From a checkpoint of a small sound classifier: arch vit, patch size [64, 4].
Rows from block 8, named by matrix and row number. Rows with one number belong to one attention dimension. Each number is 128 + 32 x the weight over its row's rms, rounded and kept within 0 to 255. All counts start at 0. After the name is the row's rms in percent of the matrix's.
# q: attention query (model.blocks.8.attn.q.weight, 256x256), inputs 128-255
# k: attention key (model.blocks.8.attn.k.weight, 256x256), inputs 128-255
q.6 089 [113 128  87 150  82 156 105 145  45 144  95 157 193 115 122 127  44  77 135 150  93 103 135  77 132 116 115  35  96 100  81 113 149  99 139 130 119 115 162  96 193 183 104 126 197 127 113 198  93  84 139 113  89 157 156  95 142  96 167  99 128 153 156 108 103 191 199 127  83 144 120 156  98 143  91 110 126 199  85 141 130  83  87 142 145 126 128 142 151 148 103 123 131 144 108 132 164  86 158 121  66 147 149 118 182 146  85 158 155 157 105 122 120  94 125 136 147 137 122 107 126 146 157 141 119 142 117  91]
q.7 093 [190  65 128  82 130 155 134 127 134 100  78 117  91 159 136 176 130  84 132 141  88 127 119 127 141 113 124 194 136 137  95  72  61  68 200  89 107 152  95 126  81  89  95 184 139 133 112  89 118 160 132 141  92  88 102 149 137 175  69 126 132 151 147 118 101 126 151 110 151 111 119 100 134 104 154 151 186 122 107 115 150 138 107 139  64 169 160 146  96  99  97 133 161 138  82 169 146 122 139 127 174  97 197  98 190  73 110 164 158 111 150 139 173 120  85 191 133 125  99 154 107  54 133  95 110 168 147 138]
q.8 102 [ 93 136 146 159 142  98 153 184 164 121 188 155 101 162 114 127  88 100  69 187 125 158 138 115 184 180 133 114 171 150 129 153 137 115 152 115 132 153 151 134 120 131 137 135 133  83 139  54 134 135 164 121 109  94 164 108 150 151 148  84 153 196  98 133 209 134  79 159 160  86 150 208  71 155  90 178  90 115 136 108 172 116 117 142 168 102 164 145 118 136 112 106 121  87 141 100 165 114 209 122 113  89  65 103 101 160 123  92 130 111 154 153 102 125 113 194  70 116 108 166 102 152 138  73 162 172 109 115]
q.9 099 [129 170 152 128 116  81 104  72 118 149 149  91 153 101 128 115 134 221 161 143 146  87 103 105 111 104 121 113 117 151 142 166 131 149 107 131  34  98 138 161 130 135  74 176  90 141 107 155 134 119 111 150 113 164  91 130 102 114 151  89 159 147 102 117 121  81 138 149 102 137  72 138  70 123 154  84 143 120 111 158  98 128 193  93 139 111  87  93 148 115  68 211 108 144 111 130 155 136 115  98 155 183 148  98 155 105 138 135  51 114 122 151 123 159 121  66 160 103 115 136  94 106 172 128 118 161 187  61]
q.10 092 [ 89 121 110 159 114 110 134 145 145 141  39 103 103 177 120  90 101 100 158 141  85 117  67 138 118  72 162  61 147 140 108 194 190 147  80  79  69 126 139 125 131 147 107 143  80 126 102 180 116  84 137 148 155 140 142  96 123 179 147 100 146 135 108  62 145 130 182 120  79 105 139 145 116 203 151 213  91 134 132 140 120 130 195 154 106 121 133 166 159 132 173 160 127 142 108  65 151 114 167 145 138 142  68 140 177 163 145 155  85 163  98 153 117 115 114 160 105 154  80  88 130 148 106 151 127  88 118 137]
q.11 100 [153 155 165 137 141  73 131 125 123 120 105 161 137 176  76 182 153 137 154  86 142 116  84 141 111 135 175 161 136 129 103 144  44 153 161 120 167 154 155 132 128 121  90  73 166 158 138 177 106 127 130  94 108 116 109 129 177  73  82 102 151 173 137 184 153 141 161 130 125 125 123 124 137  73 135 141 124 138 136 102  62 159 117  85 176 197 120  98 139 135 108  85 149 133 119 126 153 146  65 158 169  86 127 136 116 155 128 150 129 148 131 130 161  72 153 118 175 173 117 160  84 143 145 155 114 149 204 129]
q.12 098 [139 144 189 153 129 129 163 137 136 196 143 122 105 195 151 138 141 182  99 106 150 137 211 113 108  89 196 125 149 170  87 151 127 101 110  97  58 153 153 144  93 127 173 130 142 127 118  89 120 117 154 130 116 160 172 140 166 185  99  71 125 159 117  96 117 112 143 110 148  52 153 156  81  92 118 155 123 140 186 142 139 107 159 121  91 159 151 104 103 130 134 150 155 171 134 150 176 163 182 128 168  77 150 149 121 133 184 175 102 125 132 115 143 149 166 127 142 135 128 144 146  84 132 120 126 185 114  71]
q.13 099 [131 172 118 154 154  69  89  89 113 163 159 125 177 131  97 105  91 126  94 119 142 172 141 134  96 118 158  51 185 146 104 174 124 185  79 103 103 180 163 129 128 155 107 161 173 107 191 159 118  64  86 150  98 146 161 117 129 146 118  80 169  99  95  96  99 101 152 154 128 125 126 141  66  98 176 124 133 117 157 160 157 111 141 125 108 138 148 134 106 163 134 113  95  93 140 135 168 174 148 124 132 122 115 145 118 105  77 121 161 119  94 141 150 142 158 178 144 143 119 100 108  90 188 100 122  92 144  74]
q.14 092 [152  82 129 127 114  93 154 159 113 146 153 170  89  97 112 136 150 106  97 148  85 199 191 166  46 150 131  96  89 145 157 150 154 122  85 172 113 128 134 147 105 152 114 114 198  84 118 114 141 153 134 155 106 134 125 120  65 140 188 132 131 150 122 110 133 116  96 116 127 127 159 110 104 203  89 123 155 176 177  94 129  85 152 135 139 131 101  75 137  99 102 149 152 141 129 134  96 135 169 120 133 156 112  78 116 155 170 109 104  84  79 126 124 122 140 123 137  95  95 136 155 191 161 151 157 136  81  75]
q.15 098 [112 151 134  91 105  91  91 111 128 129 125 143 168 151 107  76  84 161 170 116 126 165 146 176 143 178 100 126 126  69 112  84 109  89 180 183 118 152 143 145 164 104  85 106 156 157 167  48  72 171 205 131 151  74 145 138 159 129  98 129 143 130 138 130 120 106 120  93 113 151 102  87 121 111 190 181 132 135 158 107 125 108 155 184 105 106 129 156  96 122 129 178  68 152 112 124 135 102 108 174 119 135 132 134 150 163 156  92 138  88 150 109 151 152 153 130  87 128 110 110  89  65  93 123 148 122  81 165]
q.16 115 [175 128 153 214 122 155 140 122 126 134 140 126 113 108 186 159 167 166 118 170 137 119 141 162 153 183 134 143 179 109 126 118  92 105 190 158 136 160 138 138 113  73  89 156 113 159 173 141 120 102 144 153 127 132 154 103 155 151 121 188  97 139  58 106 121 143 106 190 118  90 154 146 115 150  89 204  36 139 173  99 132 129 148 134 160 124 139 106  98  74 119 161 123 126 185 157 165 123  53 125 122 101 117  58 123 145 190 138  90  84 145 122 112 117 112 175 164 116 124 163 122  93 146 129  77 149 159 118]
q.17 112 [127 125 158 126 108  96 150  99 112 108 142 188  66 174  98  95 117 206  59 205 102 163 120 152 102 142 153 117 132 197 133 145  73 134 114 158 147 106 129 137 141 175  82 113 107 151 135  93  94 140 126  93 153  94 113 139 105  90 138 177 120 118 139  99 131 108 124 156 208 146 126 147  97  69 133 131 157 163 136 161  86 163  52 181  98 103 169  91 108  31 101  76 129 101 103 133  97 115 101 100 148 181 142  69  93  97 165 133 187 107 103 183  75 104 178 191  88 141  73  97 136 159  90 133 149  67 159 150]
q.18 110 [160 165 124  97 131 165  75 101 117  77 156 144 124 139  69  96  67  80 107 148 143 108 207  83  95 132 173 122 144 125 160 135 109 128 104 151 156 127  92 162 127  81 122 134 136 136 170  88 119 178 143 155 130 129 114 115 171  99 141  95 137 161  92  86 127 137 146 100 143 113 179  90 132 139 158 125 137  99  41 140 191  73  97  79 101 160 116 116 130 143  90  88 181 131  94 124 145 191  93  92 134 133 136 123  92 130 104 133 172 117 135 126 105 173 142 123 161 156 113  96 152  70 109 160 106 139  56  94]
q.19 112 [105 143 155 161  97  98 148 106 122  36 132 149 121 120 152 187 102 105 142 131 116 115 105  96  88 162  94 149 174 101  66  94  90 175 121  95 104 146 125 173  88 117 160 159 152 126 123 119 161 183  70 134  87 187 139  67 134 117 119 118 129 152 138 143 124 156 125  98 113  98 116  85 120 168 114 110  68 133 194 133 138  86 144 143 148 104 143 155 165 101 175 155 118 130 168 129 114  96 174 145 131  50 164 131 150  80 110  75 150 110 112 110 128 136  71 151  85  72 142 136 166  96  91 181 156 152 151  86]
q.20 115 [149 131 141 182 148 146 160  82 122 178 107 163 140 121 125 143 160 139 131 125 164 131 158 140 104 119 107 128 198  92 107 171 103  95 176  95 142 150 151 187  83 147  98 161 163 123 100 147 128 164 164  91 172 130 170 116 105 179 147 111 142 129 121  51 134 153 112 229  84 157 185 100 173 138 122 174  85 107 147 135 136 133 138  97 184 120 145 164 119 138 172 139  73 147  87 131 100 152 153 173  97 132 133 145 114 167 211 159 113  96 104 103 100 193  96  77 112 163 139 162 115 185 116 187  76 110 162 168]
q.21 106 [140 125  51 123  94  93 201 134 169 173 104  84 173 120  97 109 177 135 175 116 152 178 144 189  91 132  67 115 129 133 143 145  83 120 141 105 129 174 131 167  60  69 122 199 168 153 172 169 140  91 110  98 148 143 112 118 149 217  83  94 133 125 197  94 152 129 124 136  97 160 138 134 126  47 123 116  90 130 115 133 156 105 122 108 115 116 133  72 101 106 139 168  52 129  97 123 122 144 178 154 166 180 201 101 105 138 197 224 120  85 149 168  92 107 118 151 127 135 104 160 134 120  84 133 137  84 148 139]
q.22 098 [136 165 115  94 145 174  74 103 110 143 108 181 116 164 137 110 113 173 101 103 146 108 153  89 149 145 235 195 144 121 107 126  55 104 153 132  91 110 167 124 114  84 109 115 152 172  98 178  96 160 132 129 107 170  94 194 115 160  96 129  87 113 140 154 157 152 132 134  93 141  87  62 159 117 133  63  75 181 154 134 136 162 148 158 138 103  95  93 132 185 147 165 173 103 170 182 122 125 126 106 103 120  89 112 126 100 107 166  73 139 144 107  91 133 110 159 162 175 116 131 144 114  97 156 111 100 151 119]
q.23 097 [126 140 127  95  90 180 146 156 143 116  58  91 170 128  76 174 105  96 191 109 194 163 154 119 112 118 167 114  92  91 147 106 104  76 190 134 140 132 154 158 123 124 134 140 115 111 145 132 134 131 130 137 133  79 145 151 155  80  32 107 141 118 100 116  99 139 129 160 122 129 144 135 109  65 154 195 141 122 112 109 110  99 100 133 114 136 148 167 192 100 147 104  89 112 150 113 165 134 147  86 126 136 163 155 157 114 127 134 126 109 139  97 110  97 119  60 126 164 140 112  99 104 108 196  66  69 186 162]
q.24 103 [ 74 139  46 111 123 121  71 158 144 111 129  95 112 110 201 133 100 101 108 138 144 130  60  97 178 126  87 147 150 162 101 167  77 107 188 143 138 165 144 121 159  97  99 173 161 112 153 125 111 116 138 138 168 151 120 129 159  83 148 158 113 119 108 119  82 145 116 187 138 136  83 118 133 142  92 146  82 129 140 128 142 138 131 123 131 143 118 177 139 184 145 185 119  58 136 131 176 130 111  34 110 122  76 150 126 184 135  94 104  82  97 159 115 107 159 145  75 178  96 150 137  88  72  92 168 168 130 146]
q.25 100 [103 121 132 112 138 160 178  83  95 166 144  87  71 133 114 136 150 137 107 112 127 101 182 160 111 131 131  51 163 169 117 160 112 121 104  73 156 152 143 131  91  94 152 167 147  81  77 121 102 133 133 157 157 171  49 136 145 121 115 154 135 108 136  89 106 144 184 158 108 179 173 157 181 135 127 126 105 194 138 121 118 144 105 102 115 104 108 122 184 154 185 132 130 145 113  75 136 126 153 161  96 140 142 138 146 141  73  83 202 109 172 125 128 130  73 112 118 139  65 156 123  94 116 105 153 171 115 155]
q.26 108 [105  86 134 173  50 106 156  86 124 146 150 152 120 161  79 110 164 100 118 174 114 134 206 209 149 125 128 137  86 175 198 129 166  95  92 110 164 131 125 116  94 108 134 142 111 128 143 128 169 107 163 114 129  94 101  56  94 151  93 156 101 123  69 144 110 149 102 142 138 121 135 110 111 150 149 182 131  98 137 116 199 129 152 127 158 182 132 134 150 115  97  97 107 152 128 131 159 152 169 119 167 136 107 102 106 116 149 119 112 148 106  98 141 148 154 144  82 122 107  96  98 179 187 104 124 127 109 118]
q.27 094 [121 121 159 113 103 172 172 156 114 115  87  74 141 148 122 149 142  75 217 111 119  75  77 138 110  83 118 116 150 129  78 138 139 143 196  80 178 154 143 160 152 135  72 118 218 132 183 159 116 118 124 116 127 128 159 114 177 131 100 150  85 127 101  77 133 158 117  95 161 144 108 142 145  93 140 154 110 152 138  96 173 104 101 171 131 112 166  96 164 103 116 125 118  77  91  72 135 137 137 145 159 181 110 123 109 150 122 106  79 127  85 160 165 118  78 130 114  83  96  83  66 181  83 139 137  66 109 162]
q.28 101 [118 129 112  62  86 118  63 192 124 100  93 142 106 136 133  90 107 111 130 135 118  97 143 164  99 122 114 156 131 161 134 122 146 118 171 124  79 125 103 134 125 151 152 187 124 161 139 118 139  60 161 122 144  97 181 143 149 214 130 197  53 115 124 121 150 142  93 130 144 120 183  90 106 102 184 179 169 133 143 131 103 137 151 114 167 153 177 112 139  56  92 161 123 152 102 114 133 119  88 123 110 146 111 141 113  81 122 182 149 163 141  89 124 167  80  85 104 119 120 103 148 141  92  82 111 107  94 147]
q.29 093 [ 68 122 117  65 109 116  92 154 173 125 157 151 122 143  85 178  82 131  62 119 126 120 124  99 160 143 174 134 151 103  99  93 131 175 150 104 129  80 102 114  89  87 160  98 149  95 126 172  62 157 111 117 133 160 155 122 120 114  64 120 136  88 162 140 113 105 106 140 115 107 127 109 184 111 149 101  89 189 160 128  25  82 106 146 130 136 161 142 155 160 145 100  80 152 121 121  46 143 126 105 127  75 109 154 116 149 133 136  88 148 162 112 166  89 169 156 123 139  98 114 136 100 100 142 107 190  82  95]
q.30 101 [135 107 128 155  78  91 159  78  82 182 146  87  81 117 116 120 192 147 127 116 120 161 163 124 173  68 110 128  64  59 152 146 162 129 123  93 177 190 108 150 115  93 124  96 163 174  64 137 104 183 125 182 100  97 169 137 108 135 201  79 178 171 136  61 146  84  78 127 127 115 135 136 162 183 105 135 142  95 142 155 139 108 109 132 136 152 174 118 136 135 142  69 110 172  99 107 136 140 126  99 146 131 133 149 160  55 162 127 152  93  75 129 101 166 198 119 167 147 156  92 111 166 145 126 141 141 112 120]
q.31 097 [117 175 148 130 141  63 149  83 114 157 109 106 132  98  90 111 114 177 109 179 157  69 130 132 134 130 130 116 142 120 113  96 178 100  92 145 127 118 124 109 159 168 125 150 127  59  89 125 115  89 152 140 105 153 114 118 164 107  93 142 149  92 180 132 108  93  79 109 154 110 127 194 167 120  93 159 193  74 112 144 142  84  83 104 137 142 127 156 132  99 164 148 154 119 146 133 164 157 121 130 135 135  98  94 126  59  89 170  80 128 159 135 149 146  97 127 215 166 168 170  84 134 188 142 138  77 113  74]
q.32 100 [144 152 131 145 111 110 141 113 139  38 192  63 134  79  99 178 181 149 140 141 172 173 148 143 107 123 116  95 164 108  97 101 160 115 180 151 149 136 154 101 171 162 148 126  99 142 113 155  85 127 125 110 155  83 146 169 106 144 113 116 125 175 139 181 175 101  99 142 123  77 120 118 139 115 101 139 129 125 120 151 179 177 208 114 120 162 101  79 181 113 174 114 156  94  61 118 181 148  92 115 163  77  74 162 136 170 174 131 130 109  56  76 134 151 126 148  88  74  47 105 125 145 108 175  92 113  98 128]
k.6 092 [ 99  85 176  77 153  90 103 157 145 176 127 113 142 150 132 117 189 166 155 153 164 118 123 129 100 134 155 141  77 107 142 117 143 118  87  78 124 174  94 141 116 162 117 168 114 154 154  93 104 101 147 148 139 219  80 149 165 175 172  80 124 133 171  98 183 122 121 118 177 136 112 112 150  96  71 161 184 131 115 102 120 176  97 126 185 124 152 101 136 144  99 120 107  77 139 159 137  82 200 143 115 171 168  51 166  94 121  87 140 124 175 132 140  87 167 123 171 111 110 141 154 197 133  60 106 152 136 113]
k.7 094 [155  54 101 155 185 119 209 114 154 121  96 166  77 165 127 169  79 125 108 107 172 105 177 113 131 174 147 177 192 103 114 114  83 156 142 121 107 115 109 176 109 115 136  48 140 181 101 146 135 123 128 214 196 168 164  95 138 195 110 162 161 111  61 155 140 108  98 161 133  53 148 112 123 172  99 152  85 149  87 147  96 108 143 108  84 116  81 134 142 147  54 119 162 150 127 136 127 124 132 125 110 126 164 123 179  90 120 115 124 132 135 154 164 138 151  82 142 118 118 154  93 141 211 167 162  56 185  67]
k.8 107 [121 177 124 154 115  69 137 112 116 114 120 174 172 123 133 123 161 126 178  96 140  97 158  69  99 138 139 173  82  63 153 135 142 155 134  71  92 207 121 144 186 115 146  88 138  64 122  88  99 164 184 114 129  99  73 159 101 122 152 136 138 125 159 118 141 129 125 131 100 160 173 134 172 157 117 156 158 188 123 104 147 152 129 116 147 134 126 161  91 171 126 151  95 122 108 174 126 103 116 154 168  91 115 153 177 110 115 137  91 160 120 149 149 113  95 146 151  98 127 120 186  66 146  90 116 100 119 138]
k.9 098 [119  88 116 117 114  84 162 136 115 134 123 106 159 106 138  96 161 158 140 164 156 144 165 192 122 161 124 123  73 125 155 157 114 130 148 127 173 157 147 131 127 111 145 129  86 215 105  85 116  96 116 119 137 152 129  93 100 107 106 131 180 146 140  89 114 147 187 167  96 150 162  50 206  76  90 109 112  73  91 123  84 120  81 115 133 160 185 113 166  80 137 159 150 182 103  67 152 141 158 118 154 133 118 102  94 103 116 118 130 101 149 163 136 166  98 135 131 114 141 181 115 186 117  90 121 124 195 115]
k.10 093 [ 93 113 189  79 109 116 121 109 113 134 105 137 138 156 146 125 172 129 147 119 154 109 123 162 175  68 138 118 108 172  51 114 160 112 139 129  76 131 168 125 139 170 171 103 104 107 195  77 189  82 125 129  78 132 122 116 174  54 176 181 144 159 101 121  83 122 107 108 161 161 167 157 166  78  90 101 161 148  65 130  84 108  98 142 142 132 196 197 134 132 149 100 158  92 126 128  88 124  85 155 108  95 155 126 124  53 156 135 102 142 100 119  98 140 150 201 154 149 102  93 166 209 115 124 113 137 109  65]
k.11 104 [124  83 108 182 138 150 201  85 129 189 141 112 110  97 136 209 127  85 137 120 131 118 157 142 134 137 131  79 127 132 122 118 116 156 117 148 192 112  75  68 207 128 133 165 120 152 111 131  95 130 187 195 110 139  92 103 153 121 134 152 158 100  84 124 163  74 152 100 184 108 142 150 144 162 142 105 123 123 141 178 121 121 155 170 175 127  72 115 161 143 139 115  99 158 100  88 115 102 181 129 123 175 115 161  97 124 149 120 157 134 103 107 140 149 167 169  80 154 137 112 106 115 193 126 149  79 103 164]
k.12 099 [146 142 142 166  79 112 135 156 115 124  84 186 120 112 131 149 113 129 154 101 194 118 139 147 126 112 110 132 133  77  91 153 145 102 135 143  62 110 105 138 138 162 117  99 187 133 167 107  85 115 115 120  98 171  74 148 139 175 138 157 161  99  98 150 109 119 104 123 130 134 238 111 153  87 105 171  88 128  74  78  77 113 163 102 145 144 160 148 139 123 157 171 172 144 108  57 160  76 136 147 187 132 148  89 104 104  92 111 184 167 176 110 173 120 154 239 144 148 125 101 133 123 146 152 105 143 122 107]
k.13 095 [178 126 128  62 130 153 168 141 123 161 143 117 123  44 166 144 217 129 113 151 164 142 177 118 135  67 172 121 104 147 134 154 167 137 156 113 151 169 137  96 136 171 183 139 152 154 179 112 183  82 160 150  92 132  77 128 139 117 135 156 169 174  84  77 133  73  83 133 123 131 156 113 159 111 101 139 144 142 158 115  87 133 150 108 132 163 160 134 129  85  52 110 116 149 101  82 151 186 199 104 137 115 124 104 141 134 145 145 179 117 107 103 132 157 172 113 154 125 179 104 190  95 183 195 120 133 150 135]
k.14 092 [157 134 192  85 155 112 135 141 142  94 152 124 154 168 177 143 104 133 190 112  95 108 153 144 127  73  51 112  92 109 166 182 107 181 115 141 111 144 118 137  97 163 131 149 190 117  98  94 115 152 102 141 118  72 117 151 126 133 126 129 161 196 117 142 107 192 127 128 169  91 105  96 134  66  95 111 112 125 168  54 161 105 124 173 111 148 117 150  99  73 140 124  93 149 212 105 160 137 130  96 109 166 176 145  66 153 100 104 153 147 124 134 211 116 111 134 143 103 141 109 158 142 109 141 144 136 140 171]
k.15 104 [161 170 130 103 104  99 174  91 148  82 144 157 121 120 124 163 104 145 177 113 139 108  99 108 105 131 151 142  92 116 171 155 180 112 135 110 195 125  69 193 159 141  74 121 145 120 131 135 160 172 122 102 148  94 207 159 174 130 169 129 139 150 103 147 111 113 158 139  93 129 139  94 158 218 131  95 141 126 100 134 147  76 112 151 186 164  96 128 152  72 152 200 166  81 121 135 154 133  95 116 189  88 116 101  64 193 113 153 165 186 107 131  99 168 122 139  90 108 113  90  72 103 131 143 147 137 135  87]
k.16 112 [130  96  72 106  75 107 133 187 145 116 113  93 114 185 133 146 126 159 196 122  60 119 151 147 150 175 146 113 126 148 121 161 100 106 131 140 126  80 183  93 143 159 165 145 129 165 147 122 157 129  17 141 152 155  86 176  84 179  80 126 162 126 111  89  98  40 214 155 123 115  46 118 158  97 159  86 154 130  80 102 199 122 125 155  84  88 124 100 117 133 111 156 156  95 173  90  98 105 138  79 123 136 135 168 155 118  94 144 117 126 127 143 177 159  88 113 170 150 108 148 188 144 163  98 115 126 150 128]
k.17 107 [128 122 207 102 121 148 146 143  94 133 166 120 146 106 140 112 169  76 126  71  49 139 123 153 140 129 132 162 133 194  84 141 171  96 137 117 111 109 134 104  85 104 124 146 112 126 184  75 165 181  84 105 133 141 139 160 113 104  65 179 182 128 108  91  96 127 156 127 127 105 147 127 185 161 174 153 125 132 106 103 157 199  74 146 177 147 157 160 126 165 127 148 153 181 145  58 152 167 152  90 136 154 119 100 135 166 150 102 110  75 104 141 118 134 146 141  58 146 119 170 135 125 133  98 107 158 160 114]
k.18 107 [116 161 149 116 115 108 131  95 142 197 151  92 133 145 125  71 173 182 100  81 148 157 130 154 179 132 156 145 133 148 139 162 126 197  83  77 125 184 176  97  96 116 195 116 131 120 108 132  78 154 106  88 134 167 138 169 149  90 155 127 100 134 162 147  98 130 192 149 131  84 106 130 184  84 182  85 109 142 107 139 107 178  99 112 181 103 103 133 132 139 118 120  89 158 105  95  73 137 140 127 157  87 145 153 154  96 139 104 173 166 132  98  97  54 186 101 152 136 110 132 117 122 146  91 176 153 120  91]
k.19 106 [101 134 122 188 113 127 145 169  84 135 119 134 150 142 184 181  69 152  59 133 108 180 159 115 129 126 186 178 154 131 114 216 165  94 131  92 181 107 120  85 145  90 101 124 143 100 153 168 149 136 150 154 120 150  82  58 110 160 149 119 109 118 164 137 150 147 122 149 129  69 105 115 150 108 100 117  72 134 137 129  96 146  63 123 197 154 147  86 134 158 125 148 194  73 146 149 109 172 139  76 136 118 103 173 181 119 105 158  95 130 162 188 159 185 180  67 116 122  87 220 108  75 131  99 127 146 112  93]
k.20 099 [156  94 151 123 111 131  89 103 161  98 132 140 116  78 106 103 130  85 129 142 165  85 128 148 123  78 118 142 156 152 104 118 171  99 105 119  96 168 181 112 134 159 188 146  89 154 180 155 106 188 130  94 131 126  84  80  97 162 145 135 161 148 167  85 106 191 124 146  97 192 102 186 122 127  85 121  86  75 173  92 105 139 130 118 107 119  87 113 138 165 201 191 156 146 110 100 133 120 112  92 138  52 131 143 120  34  91  84 130 153  53 154 102 153 101  86 134 150 208 150 166 133 147 116 118 199 123 141]
k.21 090 [182 117 130 156 128 180 166 143 105 141 135 133  98 148 170 101 210 218  97 150  79 170 117 108 157 152 143 161  78 184 152 132 138 131  83 169 168 156 130 110 144 135  94  90  78 101 111  98  97 118 115 100 163 113 166 118 116 109  97 145 134 142 141 147 112 163 138 129 162 124 139 204 110 142  90 107 127 165  99 119 154 115 141 144 125 132 113 148 150 125 135 129 145 195  94 135 147 135 114 118 151 106 131 123  91 165  79 140 164 195 135 163  92 202  94 142  95  82  77  72 171 141 124 137  76 164 109 149]
k.22 091 [147 125  82  82 106 168  80 151 194 133 140 150 128  85  99 158  84 125  84 140 106 166 133 136 103 172  96 166 160 151  83 150 127 128 102 168 106 138 145 184 113 139 144 171 120 155  45 147 154  89 112 118  94 163 143 111  79 115  99 130 115  52 136 169 132 103 148 139 209 184  47 124 118 174 172  84 138 102 144 137 122 134 166 125 140 147 137 221 116  96  88 150 118 151  78 151 180 113 118 163 158 110 161  77 146 156 148 197  82 104 197 183 108 141  99 168 102  99 121 187 121  66 101 120 182 149  59 125]
k.23 097 [133  96 100 116 177 107  89 137 119 194 112  97 161 154  94 113 100 151 101 159 131 136 132 126  92 163 145 147 176  67 163 112  74 136  88 158 127 110  91  98 167 141 145  89 123 176 183 123 167  83 135 168 136 160 220  87 155 167 113 164 130 178 106 171 148 127 106 194 152 119  65 146 124  86 145 175 111 141 170  87 174 108 110 132 155 154 138  75 137 114 168 180 137  73 150 113 153 168 160 178 133 112 105 148 139 103 128  85 109 185  81 135 169 154 162 163  69  91 131  88 145  60 149 152 146  92 121 122]
k.24 103 [128 130 156 117  98 108  95  88 169  96  97 118 183 141 107 141 148 124 209 106 124 111 129 152 147  99 144 106 114 152 104 176 164 152 118  96 143 115 164 216 125 154 118 118 162 126 152 133 144 138  87 115 193 170  92 129 161 148  93  16 125 176 146 132 193 162 166 174 135 151 102 164 147 137 155 150 128 134 103 156 123 133 123 126  90 123 131  96 128 123 105 146 150 120 151 130 144 125  99 154 160 119  67 116 146  71  92 189 172 181  95 160 124 119 105 110 110 113 155 145 155 109 107 145 146  55 134 120]
k.25 109 [126 123  80 199 136 152 128 177 150 113 105 148 126 169  98 110 121 140 122 112  87 133 138  96 143 105 186  92 133 154  88 117  80 151 169 122  74 118  84 118 119 102 148 123 108 167 144  95 142 171 117 124 175 106 134 176  68 124 113 108  52 100 136 157 170 163 188 146 101 144 115 112 145 155  98  57 151 144 110 112 128 127 106 106  73 141 138 113  72  74 139  80 135  89 123 145 203  94 113 162  57 182  91 170 168  91 102 142 133 127 147 109  98  61 163  85 127  82 133 163  73 116 105 151 109 116 122  60]
k.26 105 [169 135 114 129 111 100 165 122 169 122 168 108  67 145 103 157 107 137 164 159 171 121 111  85 114  84 106 172 130  57 105  88 152 139 141 126 107 119 126 128 150 137 100  93 120 124 162 125  82 140 124 100 104  48 129 133 128  97 153 140 149 149  91 170 120 144 209 142 148  88 150 149 118  87 118 206 139  75 149  54 155 167 130 129 201 123 162 184  94 149 116 119 129 128 156 106 154 177 150  96 167 150 126 137  59 110 146 128  87  80 109 122 161 188 143  96 159 143 107 122 128 125 155 110 100 168 158 100]
k.27 097 [ 93  96 131 169 185 120 152 108 149 145  72 138 136 139 147  75 133  96  92 114 109  84 109 124 124 168 142  92 175  91  85 179 102 115  92 113 115 116 135 124 169 134  85 125 179  82 125 117 154 134 111 155 169 169 140  96 172 155 139 134 138  83 155 170 176 165 143  98 213 113 128 112  80 120 136 149  93 141 172 140 133 151 172 132 101  99  99  93 120 129 131 159 177  47 113 113 106 115 203 121 131  72 156  94 105 139 133  98 138 195 148 163 106 101 131 122 116 187 123 143 130 156 153 148 101 127 121 141]
k.28 099 [144 214 132  98 189 146 130 109 143 193 100 204  70 184 137 103 140 112 172 133  97 130 157 133  56 188  77 150 127 123  92 132 130 124 217  82 141 147 112 152 139 144 152 147 144 150 186 145 134 140 118 142  93  62  96  67  97 119 136 137 193  96 144 147  92 103 146  85 134 144 152 149 146 121  79 153 111 149 152 111  81 116 119 140 127  96 156 106 136 144 126 156 170 130 135 140 102 118  97 162 142 174 152 111 133  98 168 114 153 111 145 149 180 139 160 143 118 163  56 207 121 146 122 136  96 166 130 151]
k.29 097 [132 148 152 153 185 107 127 142 160 116 190 120 119 113 105 113 117 138 179  72 148 149  90  95 176 161 113  76 135 137 126 115 139 114 140 109  80 125 143  90 157 162 169 171 149  98 113 117 183 132  93 121 183 153 137 139  45 163 141 160 107 164 123 109 118 105 140 136 149 146 122 140 123 170 105 153  85 133 117 127 106 124 160 156 157 157 138 141  78 159  88 115  92  91  88 116 140  82 150  94 137 155  92 170 150 100  82  90 181 180 117 110 122 103 149 121  88 135 133  61 115  85  86 126 185 139 146 147]
k.30 108 [135 151 152 109 170  88 170 136 151 137 127  74 113 137 131 102 163 154 144  85 114 126 142 118 103 105 127 182  94 155 156 156 143 141 126 190 133  87 190  60 133 112 127 117 180 108 114 164 117  81 137 106 136  92 139 149 116 172 109 201 145 111 116 146  96 191 146 127 110 116 168  80 107 169 151 161 195  96 148 119 203 116 152 121 125 153 104 122  92 145  98 140  81 149 176 149 130 219 113  96 150  95 167 151  39 104 124 111 154 142 135 169 185 166 105 124 110 136 145  95 129 130 138 129 143 145 110 139]
k.31 107 [154  90 109 164 130 134 107  64 154 173 112 167 137 132 105 102 115 165 189 136 167 107 147 126 102 104  94 134 176 119 122 145  97  77 175  98 164  79 134  59 121 157 125 134 139 144 108 114 115  79 109 142 158 105 157 137 148 132 112 109 127 100  98 102 142 150 113  95 116 126 154 116 228  91 122  93 142 136 110  78 135 130 103 115  91 100  63 148  83  58 144 105 130 185 110 131 108 100 119 151  77 142 147 121 119 156 104 178 122  96 126 230 122 158  99  93 150 152 112 126 130 102 165 183  67 117 117 135]
k.32 117 [133 104 150 115  99 142 123 155 155  86 126 144 154 180  76 139 124 152 124 143 162 177 172  65 103 142  92 104 114 144 143 144 117 103 101 183 143 137 141  87 168 185 109 102 142 147 121 138 174 166 166 119 106 146 148 143 168 106  27  49  87 148  15 163 173 100 155 157 137  93 143 123 146 201 136 140  66  86 145  83 136  77 121 147 102 130 155 123 136 129 121  79 131 162  57 120 165 137 179 170 192 124 125 145  99 121 124 161 117 112  93 104 105 154 114  77 117 120 103 103 149 188 101 116 144 181 145  66]